config.toml
model = "image classifier"
horizontal_flip = true
color_jitter = 0.1
activation = "squared_relu"
fused_qkv = false
bias = "none"
moe = "soft"
num_experts = 16
expert_mlp_ratio = 0.25
shared_expert = false
pooling = "class_token"
optimizer = "adamw"
lr = 0.00081
beta1 = 0.85
final_lr_fraction = 0
Rows from block 2 of a small image classifier, named by matrix and row number. Rows with one number within an expert belong to one neuron, the router's apart. Each number is 200 + 30 x the weight over its row's rms, rounded and kept within 0 to 999. All counts start at 0. After the name is the row's rms in percent of the matrix's.
Before each expert's rows are labels from the 100 images, of 14976, where the router gives the expert most weight on average: "strongest on" is what is common among them; "peak at" is the part of the image that holds the peak. Only what is clearly more common there than usual is listed. The data: retinal OCT scans (Kermany 2017). In brackets: how many of the 100.
# router: slot weights (model.blocks.2.mlp.router.weight, 32x320), inputs 240-319
# up: expert up (model.blocks.2.mlp.up, 16x80x320), inputs 240-319
# down: expert down (model.blocks.2.mlp.down, 16x320x80, transposed), outputs 240-319

# expert 7
strongest on: finding: normal (97)
peak at: centre (45)
router.14,102,121,163,149,159,244,169,186,205,215,230,151,191,231,193,199,229,177,152,214,205,180,204,243,162,264,195,227,245,248,163,276,198,190,205,175,173,202,173,197,214,180,243,178,192,221,200,204,175,232,260,166,229,204,181,214,206,197,167,224,217,193,199,215,206,196,158,153,206,142,190,169,205,175,210,207,222,245,243,160,145
router.15,155,199,144,238,223,223,182,233,196,173,226,236,172,255,244,199,209,160,193,168,222,186,210,242,211,186,163,140,197,198,160,190,203,178,167,230,222,222,231,260,224,218,173,140,153,163,265,182,196,172,215,178,178,213,254,207,207,248,192,250,268,212,188,203,227,229,238,233,196,232,209,248,226,226,206,252,176,231,203,262,207
up.5,030,200,200,200,200,200,200,249,200,200,200,200,313,200,200,200,200,200,200,200,200,200,200,200,215,251,257,200,200,200,200,290,200,200,200,200,200,148,200,200,200,200,200,198,200,200,200,200,181,200,200,200,200,200,200,200,225,139,200,200,200,188,200,200,200,200,200,157,200,200,200,200,200,117,200,200,200,200,200,200,200
down.5,074,190,182,196,299,200,185,200,188,200,209,200,160,200,200,200,219,200,200,276,252,221,200,199,200,202,178,206,200,200,142,239,204,200,200,200,166,328,169,200,200,200,208,175,200,200,230,200,200,200,200,200,200,200,266,200,200,200,167,188,200,185,154,200,200,162,256,200,200,200,200,200,230,261,200,211,200,200,202,200,169
up.6,241,163,204,248,227,198,239,207,214,177,226,214,198,205,187,195,167,159,227,211,233,155,211,162,217,163,170,176,180,219,212,178,157,199,172,245,222,200,230,195,234,250,157,201,206,233,206,186,208,175,198,198,203,172,221,221,151,203,255,245,178,203,234,243,219,266,236,209,202,229,236,166,247,219,202,222,180,226,230,227,230
down.6,187,207,157,181,212,164,214,199,219,155,279,255,205,211,227,194,258,212,186,157,188,238,234,209,214,190,200,208,283,249,197,241,175,145,195,211,206,184,257,210,221,197,169,206,208,237,199,199,192,202,203,171,179,168,211,203,179,192,164,196,198,215,199,279,216,185,195,203,215,155,166,207,210,145,211,192,201,173,201,164,143
up.7,027,214,200,200,200,200,200,200,200,200,200,200,200,200,222,200,200,226,200,200,200,203,200,200,200,200,222,200,317,200,200,200,243,200,200,200,200,200,0,200,200,200,200,200,200,159,139,200,200,258,200,200,200,178,200,200,241,200,200,200,200,208,200,200,200,200,200,200,200,200,200,200,200,148,200,200,130,200,200,186,200
down.7,075,222,166,200,200,273,180,254,200,200,197,218,200,177,274,243,241,200,196,142,181,277,247,137,200,173,200,206,226,200,200,200,200,162,200,193,215,200,178,156,200,131,188,200,200,200,200,200,200,186,200,200,200,200,200,200,200,200,231,236,200,211,192,200,200,194,239,187,200,204,278,154,170,187,200,167,200,200,200,200,200
up.8,050,185,182,204,157,179,186,194,144,174,222,171,218,195,236,206,252,271,185,181,216,245,143,234,212,226,188,296,224,177,218,111,187,234,197,216,216,188,212,205,215,176,196,187,187,237,219,184,177,222,179,217,225,217,152,200,189,217,188,213,221,231,203,174,121,126,200,173,198,204,186,218,280,205,209,149,257,176,182,136,191
down.8,090,237,184,204,187,208,227,200,194,293,242,191,211,161,212,193,198,269,184,187,215,218,188,242,194,169,265,203,220,191,202,216,213,188,151,199,131,158,134,209,207,183,212,151,207,156,216,153,218,233,207,267,193,210,197,140,161,202,191,210,208,205,185,165,198,191,146,214,250,200,266,280,225,153,213,264,129,242,187,187,189
up.9,056,199,189,190,170,190,179,211,192,192,206,151,138,184,233,188,221,255,176,195,224,221,176,234,195,232,201,253,208,172,204,207,201,243,204,201,203,182,184,187,199,190,207,208,194,194,207,209,192,226,192,216,225,194,131,211,200,206,175,200,252,213,188,186,196,189,169,185,204,193,199,208,190,197,200,141,180,172,179,139,196
down.9,077,206,183,194,190,143,193,217,181,211,199,181,222,252,206,184,186,189,200,192,213,202,209,154,199,197,198,203,104,208,212,202,245,192,191,147,174,168,268,226,202,189,197,251,184,216,213,231,246,145,128,216,179,204,271,241,211,208,192,278,197,202,196,195,190,204,262,168,197,215,190,230,286,231,171,200,197,199,198,192,245

# expert 2
strongest on: finding: choroidal neovascularization (93)
peak at: top left (39)
router.4,120,198,174,207,209,191,248,247,215,164,230,193,227,162,274,144,206,211,191,179,213,265,169,179,195,184,215,217,187,224,229,187,183,210,133,213,221,198,258,201,149,170,173,202,263,268,226,177,179,181,218,222,155,238,249,192,210,176,223,179,167,228,245,203,179,208,236,156,169,179,179,187,214,188,202,234,264,191,194,114,177
router.5,099,202,171,225,159,189,199,192,200,203,220,253,243,191,256,200,225,218,174,183,170,250,194,187,185,154,215,189,181,222,225,280,207,218,185,196,193,206,167,234,258,123,201,185,164,202,218,185,269,137,219,200,182,189,208,224,176,180,151,223,158,202,206,213,151,200,167,202,210,203,217,206,224,200,224,207,139,191,232,235,168
up.5,028,200,220,200,200,200,200,237,199,200,200,200,200,200,200,200,200,184,200,156,200,164,200,200,200,200,200,200,200,171,200,200,200,200,200,200,200,200,200,200,200,200,200,157,200,200,200,200,178,200,53,200,200,200,200,200,200,128,200,285,200,247,200,200,200,200,200,224,165,181,200,200,200,200,153,200,200,200,171,296,200
down.5,066,200,200,202,223,187,200,211,200,174,185,183,200,200,200,180,220,199,200,200,174,163,204,200,271,167,220,200,206,162,200,200,200,282,200,200,200,200,200,176,200,242,200,156,200,200,243,215,200,200,200,200,196,227,200,194,215,240,249,164,160,222,200,200,200,200,182,200,200,200,184,199,200,200,200,101,200,200,200,200,199
up.6,024,159,270,175,200,200,200,200,200,200,200,210,372,200,200,200,200,200,200,200,200,56,200,200,200,200,200,230,233,200,200,200,200,180,200,200,200,182,200,288,190,200,265,200,200,220,92,200,206,200,200,133,162,200,200,166,200,200,200,200,200,200,200,200,126,200,200,200,200,79,200,200,200,221,200,200,200,200,200,200,200
down.6,072,216,200,200,200,231,200,200,200,200,235,200,200,200,124,123,274,79,122,200,200,200,243,200,191,200,198,200,206,200,100,200,81,213,257,200,203,200,195,200,234,159,200,235,194,200,274,200,170,200,200,200,200,200,190,200,186,184,200,200,200,200,241,200,151,200,155,200,200,167,258,200,149,218,200,200,200,200,200,200,199
up.7,106,172,187,203,237,257,190,165,181,242,260,200,245,182,212,165,190,270,175,204,238,229,222,263,221,202,203,241,247,209,232,154,174,233,189,209,223,227,192,178,216,199,189,197,212,206,241,236,143,190,169,212,179,203,217,232,191,210,199,198,176,211,196,155,226,160,213,167,197,161,188,210,249,217,199,150,251,166,146,201,236
down.7,120,198,194,201,167,235,215,215,174,180,186,113,222,175,198,157,153,159,129,213,281,148,184,217,158,166,190,213,165,182,181,177,200,196,206,154,190,196,168,206,184,200,208,167,245,191,200,217,192,183,195,201,199,224,176,232,197,205,233,233,206,215,198,155,168,241,144,146,217,176,217,211,134,203,188,209,143,174,179,165,178
up.8,032,200,200,206,200,200,189,200,200,200,200,200,200,241,200,160,200,200,199,200,200,200,217,200,59,205,200,200,200,200,240,200,200,200,200,200,181,200,174,200,200,244,296,200,229,175,222,274,200,200,200,200,205,200,200,200,200,200,250,200,201,244,200,200,200,320,200,200,200,200,200,200,200,200,200,222,194,200,181,200,200
down.8,071,187,188,199,146,169,211,173,200,190,200,171,186,200,259,200,200,200,200,200,155,200,200,231,226,198,200,232,213,200,264,200,264,200,200,200,184,200,204,232,200,200,176,200,200,219,136,200,173,189,200,200,211,200,200,203,200,137,228,200,200,200,200,196,200,200,200,200,186,200,200,200,200,199,282,252,217,200,166,217,200
up.9,026,200,233,200,197,200,200,199,201,200,199,201,200,201,199,200,200,199,199,211,200,199,216,201,234,201,200,199,215,158,200,325,216,199,201,201,200,200,235,200,200,201,201,192,296,240,201,201,292,226,205,200,200,200,199,201,206,201,200,148,234,201,199,200,201,196,200,199,187,203,201,199,213,199,279,239,200,200,200,200,200
down.9,070,200,212,200,192,182,226,195,200,200,256,200,200,200,207,200,202,210,173,186,177,145,196,200,270,213,200,200,200,289,200,161,198,200,230,200,200,184,142,200,208,217,135,200,200,200,73,199,199,200,200,200,158,235,200,205,159,227,164,200,200,212,185,200,200,206,200,162,200,200,224,200,160,200,224,200,248,205,190,200,191

# expert 12
strongest on: finding: diabetic macular edema (67)
peak at: bottom left (32); top left (29)
router.24,116,221,185,220,220,219,238,214,191,168,219,196,179,199,235,202,181,198,194,206,228,206,217,192,204,175,197,245,159,217,163,180,203,189,202,222,192,248,190,238,164,228,193,251,225,201,168,183,232,153,234,155,271,175,216,183,162,190,163,260,149,165,188,216,172,264,208,297,211,185,144,196,202,209,165,207,219,205,192,221,184
router.25,092,246,181,175,218,194,178,225,220,218,213,196,101,214,166,230,189,190,148,205,213,204,218,214,179,216,191,221,151,173,241,204,227,191,189,191,191,215,141,209,209,236,242,199,193,176,212,150,191,221,158,193,164,180,191,207,214,203,236,202,254,171,190,190,201,193,173,212,231,196,165,225,177,207,196,182,224,241,227,192,219
up.5,239,187,214,242,255,284,222,206,187,175,194,167,250,188,246,180,181,188,235,196,227,167,190,177,223,167,200,204,175,194,206,168,187,171,166,184,202,246,207,256,207,185,167,232,213,215,206,186,235,171,232,177,239,188,261,193,194,185,223,224,149,172,241,213,181,240,267,238,198,224,201,188,208,246,175,177,238,215,233,235,186
down.5,160,181,226,220,217,203,201,272,193,158,221,171,190,211,197,202,202,186,152,240,238,193,179,164,162,194,163,208,195,150,100,229,215,198,178,184,180,253,183,201,194,204,257,227,194,247,160,200,191,197,280,126,246,185,156,182,271,208,203,201,197,230,117,164,173,221,193,217,222,197,221,174,174,157,199,173,205,229,202,246,173
up.6,107,259,165,200,207,207,183,199,241,191,169,206,176,254,210,193,193,194,201,148,282,150,200,189,206,197,179,167,211,156,194,197,173,184,201,269,199,231,197,227,202,211,199,162,203,156,289,236,181,206,246,179,155,219,198,209,230,221,198,200,226,204,193,182,216,198,196,205,146,173,247,203,176,204,197,221,136,223,185,208,211
down.6,109,172,221,209,153,215,245,204,235,194,204,207,184,203,187,197,189,187,169,240,207,182,205,189,154,245,226,192,203,118,122,209,190,221,219,273,191,293,251,227,174,174,205,230,179,199,176,237,167,217,214,164,232,224,197,193,234,229,204,138,206,212,182,215,206,198,152,245,244,240,210,194,199,157,198,221,229,224,219,145,192
up.7,044,201,201,199,257,194,198,199,201,200,199,201,199,203,199,201,201,199,155,190,199,199,242,204,201,202,197,199,201,199,173,173,233,199,201,144,201,201,199,199,200,213,203,196,198,198,209,240,199,201,201,201,199,200,199,201,201,201,116,199,202,202,199,184,201,231,201,199,199,196,201,305,201,199,201,208,150,199,199,197,201
down.7,080,200,167,157,146,200,136,185,200,200,177,171,201,200,176,200,205,200,236,200,254,119,200,200,200,242,200,200,200,197,87,201,189,128,188,193,200,200,205,119,203,200,198,200,165,200,199,216,200,200,176,199,261,200,181,200,271,191,199,200,219,173,201,201,200,200,126,200,232,144,182,200,201,200,229,200,200,200,212,200,252
up.8,112,246,191,208,203,159,199,175,243,193,116,206,160,292,165,226,189,176,210,242,189,195,235,199,195,203,184,171,195,131,230,135,199,225,199,174,198,215,202,199,202,256,199,140,188,159,169,202,179,203,304,203,205,209,200,207,222,219,239,204,206,202,202,188,213,206,203,211,171,221,210,198,208,207,187,242,145,213,193,216,249
down.8,111,168,193,227,216,157,175,165,225,170,214,246,193,218,187,187,196,231,158,323,201,247,170,205,211,195,151,198,190,187,138,201,239,252,208,243,203,220,134,207,110,230,202,200,186,198,188,199,199,211,217,161,226,195,178,170,233,183,231,194,192,186,192,182,196,211,196,220,209,212,242,204,169,184,172,194,182,253,197,206,212
up.9,043,200,200,200,200,200,159,200,200,200,200,200,196,200,145,200,173,200,167,200,183,200,200,200,170,200,201,200,200,194,199,200,205,200,313,200,142,200,200,201,200,200,200,200,200,200,97,200,214,200,215,200,200,200,200,200,200,200,217,200,200,200,200,200,200,263,200,200,200,204,200,320,221,87,200,200,200,200,200,200,200
down.9,091,225,200,192,230,194,240,200,205,200,207,241,200,200,203,201,173,200,219,180,193,200,200,200,200,200,200,234,184,147,203,153,144,200,200,159,203,200,200,87,200,195,142,165,131,200,220,200,200,200,200,189,256,200,184,200,200,180,200,213,182,200,337,246,199,200,200,127,182,200,173,193,200,200,200,200,200,200,210,210,200