{"train_examples": 98430, "fused_qkv": false, "qk_norm": false, "layer_scale_init": 1.0, "moe": "soft", "moe_every": 1, "patch_size": [4, 4], "optimizer": "adamw", "lr": 0.00081, "grad_clip": 3.0}
Rows from block 3 of a small image classifier, named by matrix and row number. Rows with one number within an expert belong to one neuron, the router's apart. Each number is 50 + 15 x the weight over its row's rms, rounded and kept within 0 to 99. All counts start at 0. After the name is the row's rms in percent of the matrix's.
Before each expert's rows are labels from the 100 images, of 14976, where the router gives the expert most weight on average: "responds to" is what is common among them; "place" is the part of the image that holds the peak. Only what is clearly more common there than usual is listed. The data: retinal OCT scans (Kermany 2017). In brackets: how many of the 100.
# router: slot weights (model.blocks.3.mlp.router.weight, 32x320), inputs 162-215
# up: expert up (model.blocks.3.mlp.up, 16x80x320), inputs 162-215
# down: expert down (model.blocks.3.mlp.down, 16x320x80, transposed), outputs 162-215

# expert 13
responds to: finding: choroidal neovascularization (99)
place: centre (56)
router.26 121:56 62 44 56 61 32 62 48 26 36 72 39 29 59 42 30 35 51 59 71 58 46 38 49 37 62 42 66 62 35 40 41 40 43 58 68 34 47 56 58 60 42 52 58 53 68 63 56 46 22 50 64 60 59
router.27 164:38 48 30 28 30 39 59 50 41 30 41 32 29 58 52 41 42 59 62 78 51 38 35 67 33 46 49 63 49 40 44 32 49 39 63 64 53 34 48 49 40 33 12 78 65 26 67 35 67 31 36 44 35 29
up.5 025:50 31 50 50 50 86 50 50 50 86 50 19 50 50 50 50 50 50 50 50 50 50 50 50 56 50 50 50 50 50 50 50 50 50 69 50 50 50 50 35 00 50 50 50 50 50 50 71 50 50 09 50 50 15
down.5 067:44 50 50 50 50 30 50 50 50 24 99 50 50 50 57 47 58 28 50 38 50 52 50 50 86 50 41 65 50 50 50 44 50 56 50 51 61 73 50 51 67 58 50 50 69 57 49 50 50 57 50 50 50 50
up.6 022:50 50 50 50 50 50 21 50 50 50 50 50 50 50 50 50 50 50 50 50 50 50 50 00 84 50 50 53 50 23 50 72 50 50 50 50 50 50 50 50 50 50 50 50 50 50 98 32 18 50 50 50 50 71
down.6 065:58 50 50 86 49 56 50 50 50 50 50 76 64 50 38 46 24 30 61 50 57 50 63 99 15 50 50 23 50 50 59 50 50 50 50 27 50 50 77 66 45 50 98 50 62 50 50 50 73 50 12 48 41 38
up.7 026:50 50 50 50 50 50 32 50 79 99 50 50 50 50 50 50 50 50 99 52 50 30 67 50 50 50 50 40 50 50 50 50 50 50 50 50 50 73 50 49 50 50 35 50 50 36 50 50 50 69 50 66 50 50
down.7 070:50 33 50 74 47 50 61 09 59 50 75 22 77 50 50 50 50 71 36 33 18 86 50 50 43 70 50 50 50 50 70 61 50 50 50 08 62 50 50 61 50 73 50 50 50 50 39 50 50 50 50 30 25 50
up.8 214:47 45 42 37 37 23 66 54 35 34 55 38 40 54 65 32 33 40 43 55 27 37 44 81 35 41 60 58 27 45 72 25 35 43 51 63 62 40 54 77 66 47 24 75 63 39 49 37 39 45 31 45 42 26
down.8 171:56 47 47 60 49 37 73 59 31 31 66 42 32 94 49 46 67 75 55 54 37 66 40 52 55 20 50 50 50 43 62 37 55 35 45 72 29 56 43 58 47 64 47 42 87 71 65 52 58 54 54 50 55 42
up.9 024:50 77 50 50 49 50 50 50 20 50 50 50 50 50 50 50 50 00 50 50 50 50 50 50 50 50 50 50 50 45 50 50 50 33 50 50 50 76 50 60 28 50 50 32 50 50 32 50 50 50 50 36 50 50
down.9 066:44 50 50 50 50 89 54 50 81 50 36 52 83 63 50 50 52 40 64 50 32 64 93 59 50 36 50 61 50 73 50 50 50 68 91 50 41 61 29 50 51 50 50 50 50 50 34 50 38 40 80 58 50 50
up.10 045:50 49 68 50 50 50 00 45 66 59 50 52 43 50 50 52 50 50 55 41 50 50 50 50 72 61 50 27 50 50 55 50 50 46 19 50 50 53 50 54 50 51 50 28 50 50 60 50 50 50 50 50 56 50
down.10 083:21 50 80 50 38 50 52 50 75 15 58 50 50 72 51 50 50 32 36 50 47 50 69 50 50 59 50 50 50 50 55 40 50 99 50 50 46 57 47 50 50 44 50 56 51 50 31 50 50 52 72 57 62 63
up.11 020:39 49 50 50 50 51 50 48 50 50 50 51 50 30 48 51 50 50 49 50 50 48 51 50 99 50 48 29 39 50 50 53 50 50 50 00 50 51 34 50 50 53 50 50 48 84 50 46 53 93 50 49 49 50
down.11 068:51 51 50 51 57 45 51 50 16 50 50 51 31 50 50 62 49 40 80 50 05 49 50 49 49 51 49 50 34 50 45 54 48 50 50 59 10 49 50 50 50 55 52 50 50 64 37 31 51 50 64 50 36 49
up.12 218:51 58 31 47 41 27 67 77 32 19 50 41 33 21 54 37 49 43 59 63 33 40 28 68 34 34 58 67 57 32 43 18 37 39 72 69 55 39 55 77 64 39 43 68 67 42 76 28 57 34 47 59 51 34
down.12 162:35 47 57 65 41 29 61 55 38 27 60 32 37 70 30 63 52 79 56 70 49 59 48 50 55 18 48 53 47 47 57 48 41 35 57 65 10 67 38 52 49 46 36 53 70 98 55 41 65 76 63 56 37 39

# expert 6
responds to: finding: normal (97)
place: centre (44)
router.12 164:34 64 65 50 71 33 34 49 63 78 45 35 73 78 24 32 43 46 68 44 45 37 55 36 59 36 72 51 60 53 74 54 66 33 34 38 28 14 67 46 31 36 44 25 70 57 44 72 74 68 69 64 35 37
router.13 118:70 62 59 38 49 11 38 20 70 51 38 47 81 64 16 42 47 46 67 60 62 47 73 49 60 45 62 75 47 58 58 44 57 43 41 49 33 39 40 49 33 29 48 59 59 50 64 59 45 59 43 57 31 51
up.5 042:50 24 50 50 45 34 83 64 50 50 50 52 42 36 50 72 50 64 50 50 99 64 50 00 50 36 37 50 83 40 50 50 43 22 83 50 30 50 50 50 50 50 50 43 50 50 63 50 53 50 50 50 50 50
down.5 096:42 38 74 50 66 50 68 50 50 50 69 70 50 83 42 60 31 33 50 62 50 47 50 59 50 44 78 61 37 39 50 15 50 58 48 50 66 32 21 50 40 50 52 28 66 50 53 21 50 33 69 52 44 50
up.6 182:32 60 67 44 65 41 32 56 67 66 29 35 61 63 34 36 31 43 68 29 49 40 64 39 61 32 47 56 53 67 56 68 70 40 35 33 32 33 70 33 49 34 40 38 67 57 27 68 58 61 69 74 37 36
down.6 149:36 33 65 49 49 66 49 60 51 42 53 62 21 31 46 63 63 35 37 30 34 39 70 63 53 49 50 62 40 78 49 25 63 41 51 40 58 72 37 31 45 49 33 54 38 67 29 58 70 67 50 42 48 47
up.7 214:31 72 69 48 60 40 37 41 59 70 30 31 66 67 37 28 30 43 72 40 48 43 48 42 54 31 53 54 54 61 57 76 61 36 29 36 31 26 67 29 45 33 36 34 72 65 34 66 72 61 59 70 30 33
down.7 163:15 30 61 74 74 61 53 70 79 49 62 43 42 34 45 50 55 09 49 55 29 41 67 53 77 48 41 53 37 68 48 33 64 43 38 36 61 67 29 43 45 74 50 50 17 73 29 63 45 64 46 18 48 42
up.8 241:30 66 65 47 60 36 32 57 66 66 26 28 63 64 33 41 38 39 70 26 47 39 66 43 67 36 56 67 53 70 49 71 67 39 33 30 40 35 67 30 46 37 39 27 59 68 34 66 61 74 69 66 33 40
down.8 166:32 43 56 40 48 62 84 55 80 50 57 51 57 47 45 71 54 19 59 43 38 51 85 63 99 48 39 59 36 73 37 42 48 47 47 34 44 67 43 51 46 65 49 41 38 62 29 66 49 70 36 44 48 43
up.9 021:50 50 50 50 50 50 50 50 50 21 50 50 51 50 85 64 52 50 50 50 66 50 50 82 50 50 38 50 86 50 50 50 50 89 50 50 50 72 49 51 50 50 50 00 00 50 50 54 50 50 50 50 49 50
down.9 083:50 82 30 35 50 70 50 44 50 35 50 50 49 73 59 33 68 50 52 52 42 50 48 50 21 50 50 50 91 84 50 45 66 77 44 57 50 45 53 16 46 50 66 22 33 75 50 50 12 32 28 83 50 93
up.10 030:50 50 23 62 50 50 50 36 01 81 50 50 02 00 68 65 50 81 99 06 50 50 39 50 50 50 42 50 50 50 39 50 09 50 50 50 50 50 37 50 50 99 61 50 21 50 50 50 50 50 50 42 50 50
down.10 084:50 40 50 00 50 50 50 50 32 50 50 81 64 88 50 57 50 09 53 50 50 50 95 50 50 50 50 50 50 50 49 50 50 38 50 50 23 33 17 04 50 50 33 50 50 49 19 50 64 50 49 64 50 37
up.11 020:50 63 50 50 50 50 50 58 50 50 70 50 50 50 50 50 71 50 50 50 50 50 50 50 50 33 14 48 50 50 72 50 99 50 50 50 50 51 50 82 50 50 50 50 50 50 50 50 61 50 54 50 67 50
down.11 081:50 29 65 56 50 66 50 50 38 61 49 50 50 35 50 44 69 16 50 00 66 44 14 34 50 61 07 50 49 46 33 80 45 50 35 42 50 55 52 31 25 57 50 00 50 50 50 50 50 54 47 36 50 50
up.12 229:29 72 65 40 60 38 29 60 69 70 33 35 68 63 36 33 35 32 65 31 41 34 61 42 68 38 53 65 53 62 55 74 65 37 39 30 39 37 65 34 50 31 40 38 76 64 33 69 62 74 70 75 38 34
down.12 153:40 38 65 27 55 54 57 81 65 46 54 67 50 07 48 56 84 19 48 45 16 51 82 57 70 55 51 54 27 70 46 44 57 43 32 33 46 67 31 34 33 50 54 48 35 67 21 44 38 64 45 48 43 49

# expert 1
responds to: finding: normal (100)
place: middle left (50)
router.2 075:23 79 42 30 48 68 38 37 50 29 44 56 20 66 51 41 62 36 40 59 43 51 46 33 64 28 78 26 47 43 56 44 61 32 45 36 39 57 54 71 33 32 39 62 52 64 36 69 28 94 57 60 72 42
router.3 148:64 70 66 48 54 55 24 30 65 71 43 36 84 34 46 25 52 09 42 52 50 39 63 37 48 52 46 74 63 46 52 70 34 20 46 28 67 39 69 37 67 32 28 34 69 51 30 64 50 62 68 55 57 54
up.5 024:50 40 50 66 50 50 50 50 48 50 81 77 50 88 50 55 50 50 50 68 50 50 50 17 50 50 49 50 50 50 50 50 63 00 57 50 50 50 50 61 50 50 50 71 50 18 68 50 50 50 50 50 50 50
down.5 086:34 53 50 53 50 50 44 50 37 50 36 45 50 50 76 31 49 50 59 50 26 56 86 50 50 43 50 65 50 50 50 50 33 50 50 50 50 86 50 26 39 50 29 56 56 70 50 56 50 99 41 65 50 49
up.6 024:20 50 50 50 31 50 55 55 50 50 50 51 50 53 50 50 50 50 50 37 50 50 50 50 00 50 50 50 50 50 50 16 50 50 50 50 50 50 50 50 19 50 50 50 50 52 97 50 50 43 52 05 50 50
down.6 085:27 44 69 34 50 50 57 50 50 42 51 21 46 50 50 50 39 50 50 50 50 50 45 27 50 50 50 50 37 50 50 45 63 49 25 60 43 44 50 50 57 42 66 50 50 50 50 50 13 23 50 33 79 50
up.7 033:26 31 50 41 49 22 52 53 58 49 25 51 49 53 49 59 55 56 50 50 50 67 76 50 51 50 43 37 49 99 57 49 49 52 47 04 36 48 51 56 30 51 50 22 36 52 53 44 49 64 42 56 45 51
down.7 089:45 26 50 48 50 92 44 49 04 41 66 48 43 50 76 50 51 20 32 39 32 50 55 50 32 50 45 50 87 50 46 10 41 79 67 50 50 64 48 50 81 62 68 69 37 51 56 48 50 21 53 06 63 47
up.8 021:50 50 50 50 50 50 50 50 50 37 50 50 50 00 50 50 50 50 50 88 50 50 50 50 50 50 99 50 50 50 34 15 50 50 50 50 50 50 50 50 50 50 65 50 50 50 50 32 50 50 50 50 50 50
down.8 082:50 77 50 45 60 60 69 50 17 50 54 32 50 92 50 36 50 50 35 51 50 88 54 50 35 50 18 50 55 42 50 50 99 00 73 50 39 50 50 50 34 67 50 50 50 50 72 58 50 50 44 42 32 54
up.9 026:50 50 50 68 50 28 50 78 50 36 50 50 61 50 50 50 30 77 50 99 64 50 66 50 50 50 50 50 26 50 50 50 50 50 50 23 69 50 50 59 50 50 50 50 50 99 50 50 50 50 66 50 42 50
down.9 074:80 50 50 50 50 50 53 16 50 33 50 54 50 59 53 50 69 00 82 50 50 50 03 50 99 50 43 78 50 83 50 69 50 24 40 50 34 37 59 50 28 50 50 52 55 62 50 65 94 50 50 50 56 44
up.10 254:63 65 67 29 65 64 39 29 68 66 34 36 72 40 41 45 49 29 66 35 45 39 69 37 49 43 37 72 60 70 69 63 40 26 47 33 63 35 64 33 64 33 35 31 73 55 32 67 62 76 62 51 62 33
down.10 141:61 45 38 54 45 83 50 22 38 49 84 57 58 24 59 49 61 55 56 11 43 12 80 38 34 54 34 50 28 58 48 34 51 53 47 58 59 78 51 48 57 57 54 61 34 58 43 57 37 50 60 21 59 42
up.11 022:31 50 99 50 29 50 50 50 50 50 50 50 50 50 50 31 50 50 50 50 50 50 15 50 48 70 50 00 50 50 50 50 50 50 50 50 50 50 25 55 00 50 50 50 50 50 50 50 50 50 46 50 50 50
down.11 079:53 52 44 50 62 28 42 40 80 50 50 50 55 48 52 50 50 28 50 50 50 46 68 50 70 50 52 83 42 50 50 99 50 71 70 59 50 58 50 50 50 06 31 49 62 49 50 43 50 89 50 50 50 50
up.12 024:50 50 50 50 43 50 50 20 50 50 50 50 34 50 50 50 50 50 50 48 65 50 42 50 50 50 50 50 37 00 50 50 52 50 50 50 50 91 50 05 47 50 50 73 50 50 50 52 04 24 37 50 50 50
down.12 075:50 42 61 51 64 00 50 51 50 41 55 50 50 55 50 62 08 50 32 50 27 50 90 50 71 39 50 50 43 79 50 00 50 59 35 50 64 37 28 64 50 24 45 43 57 59 57 50 54 40 50 50 38 50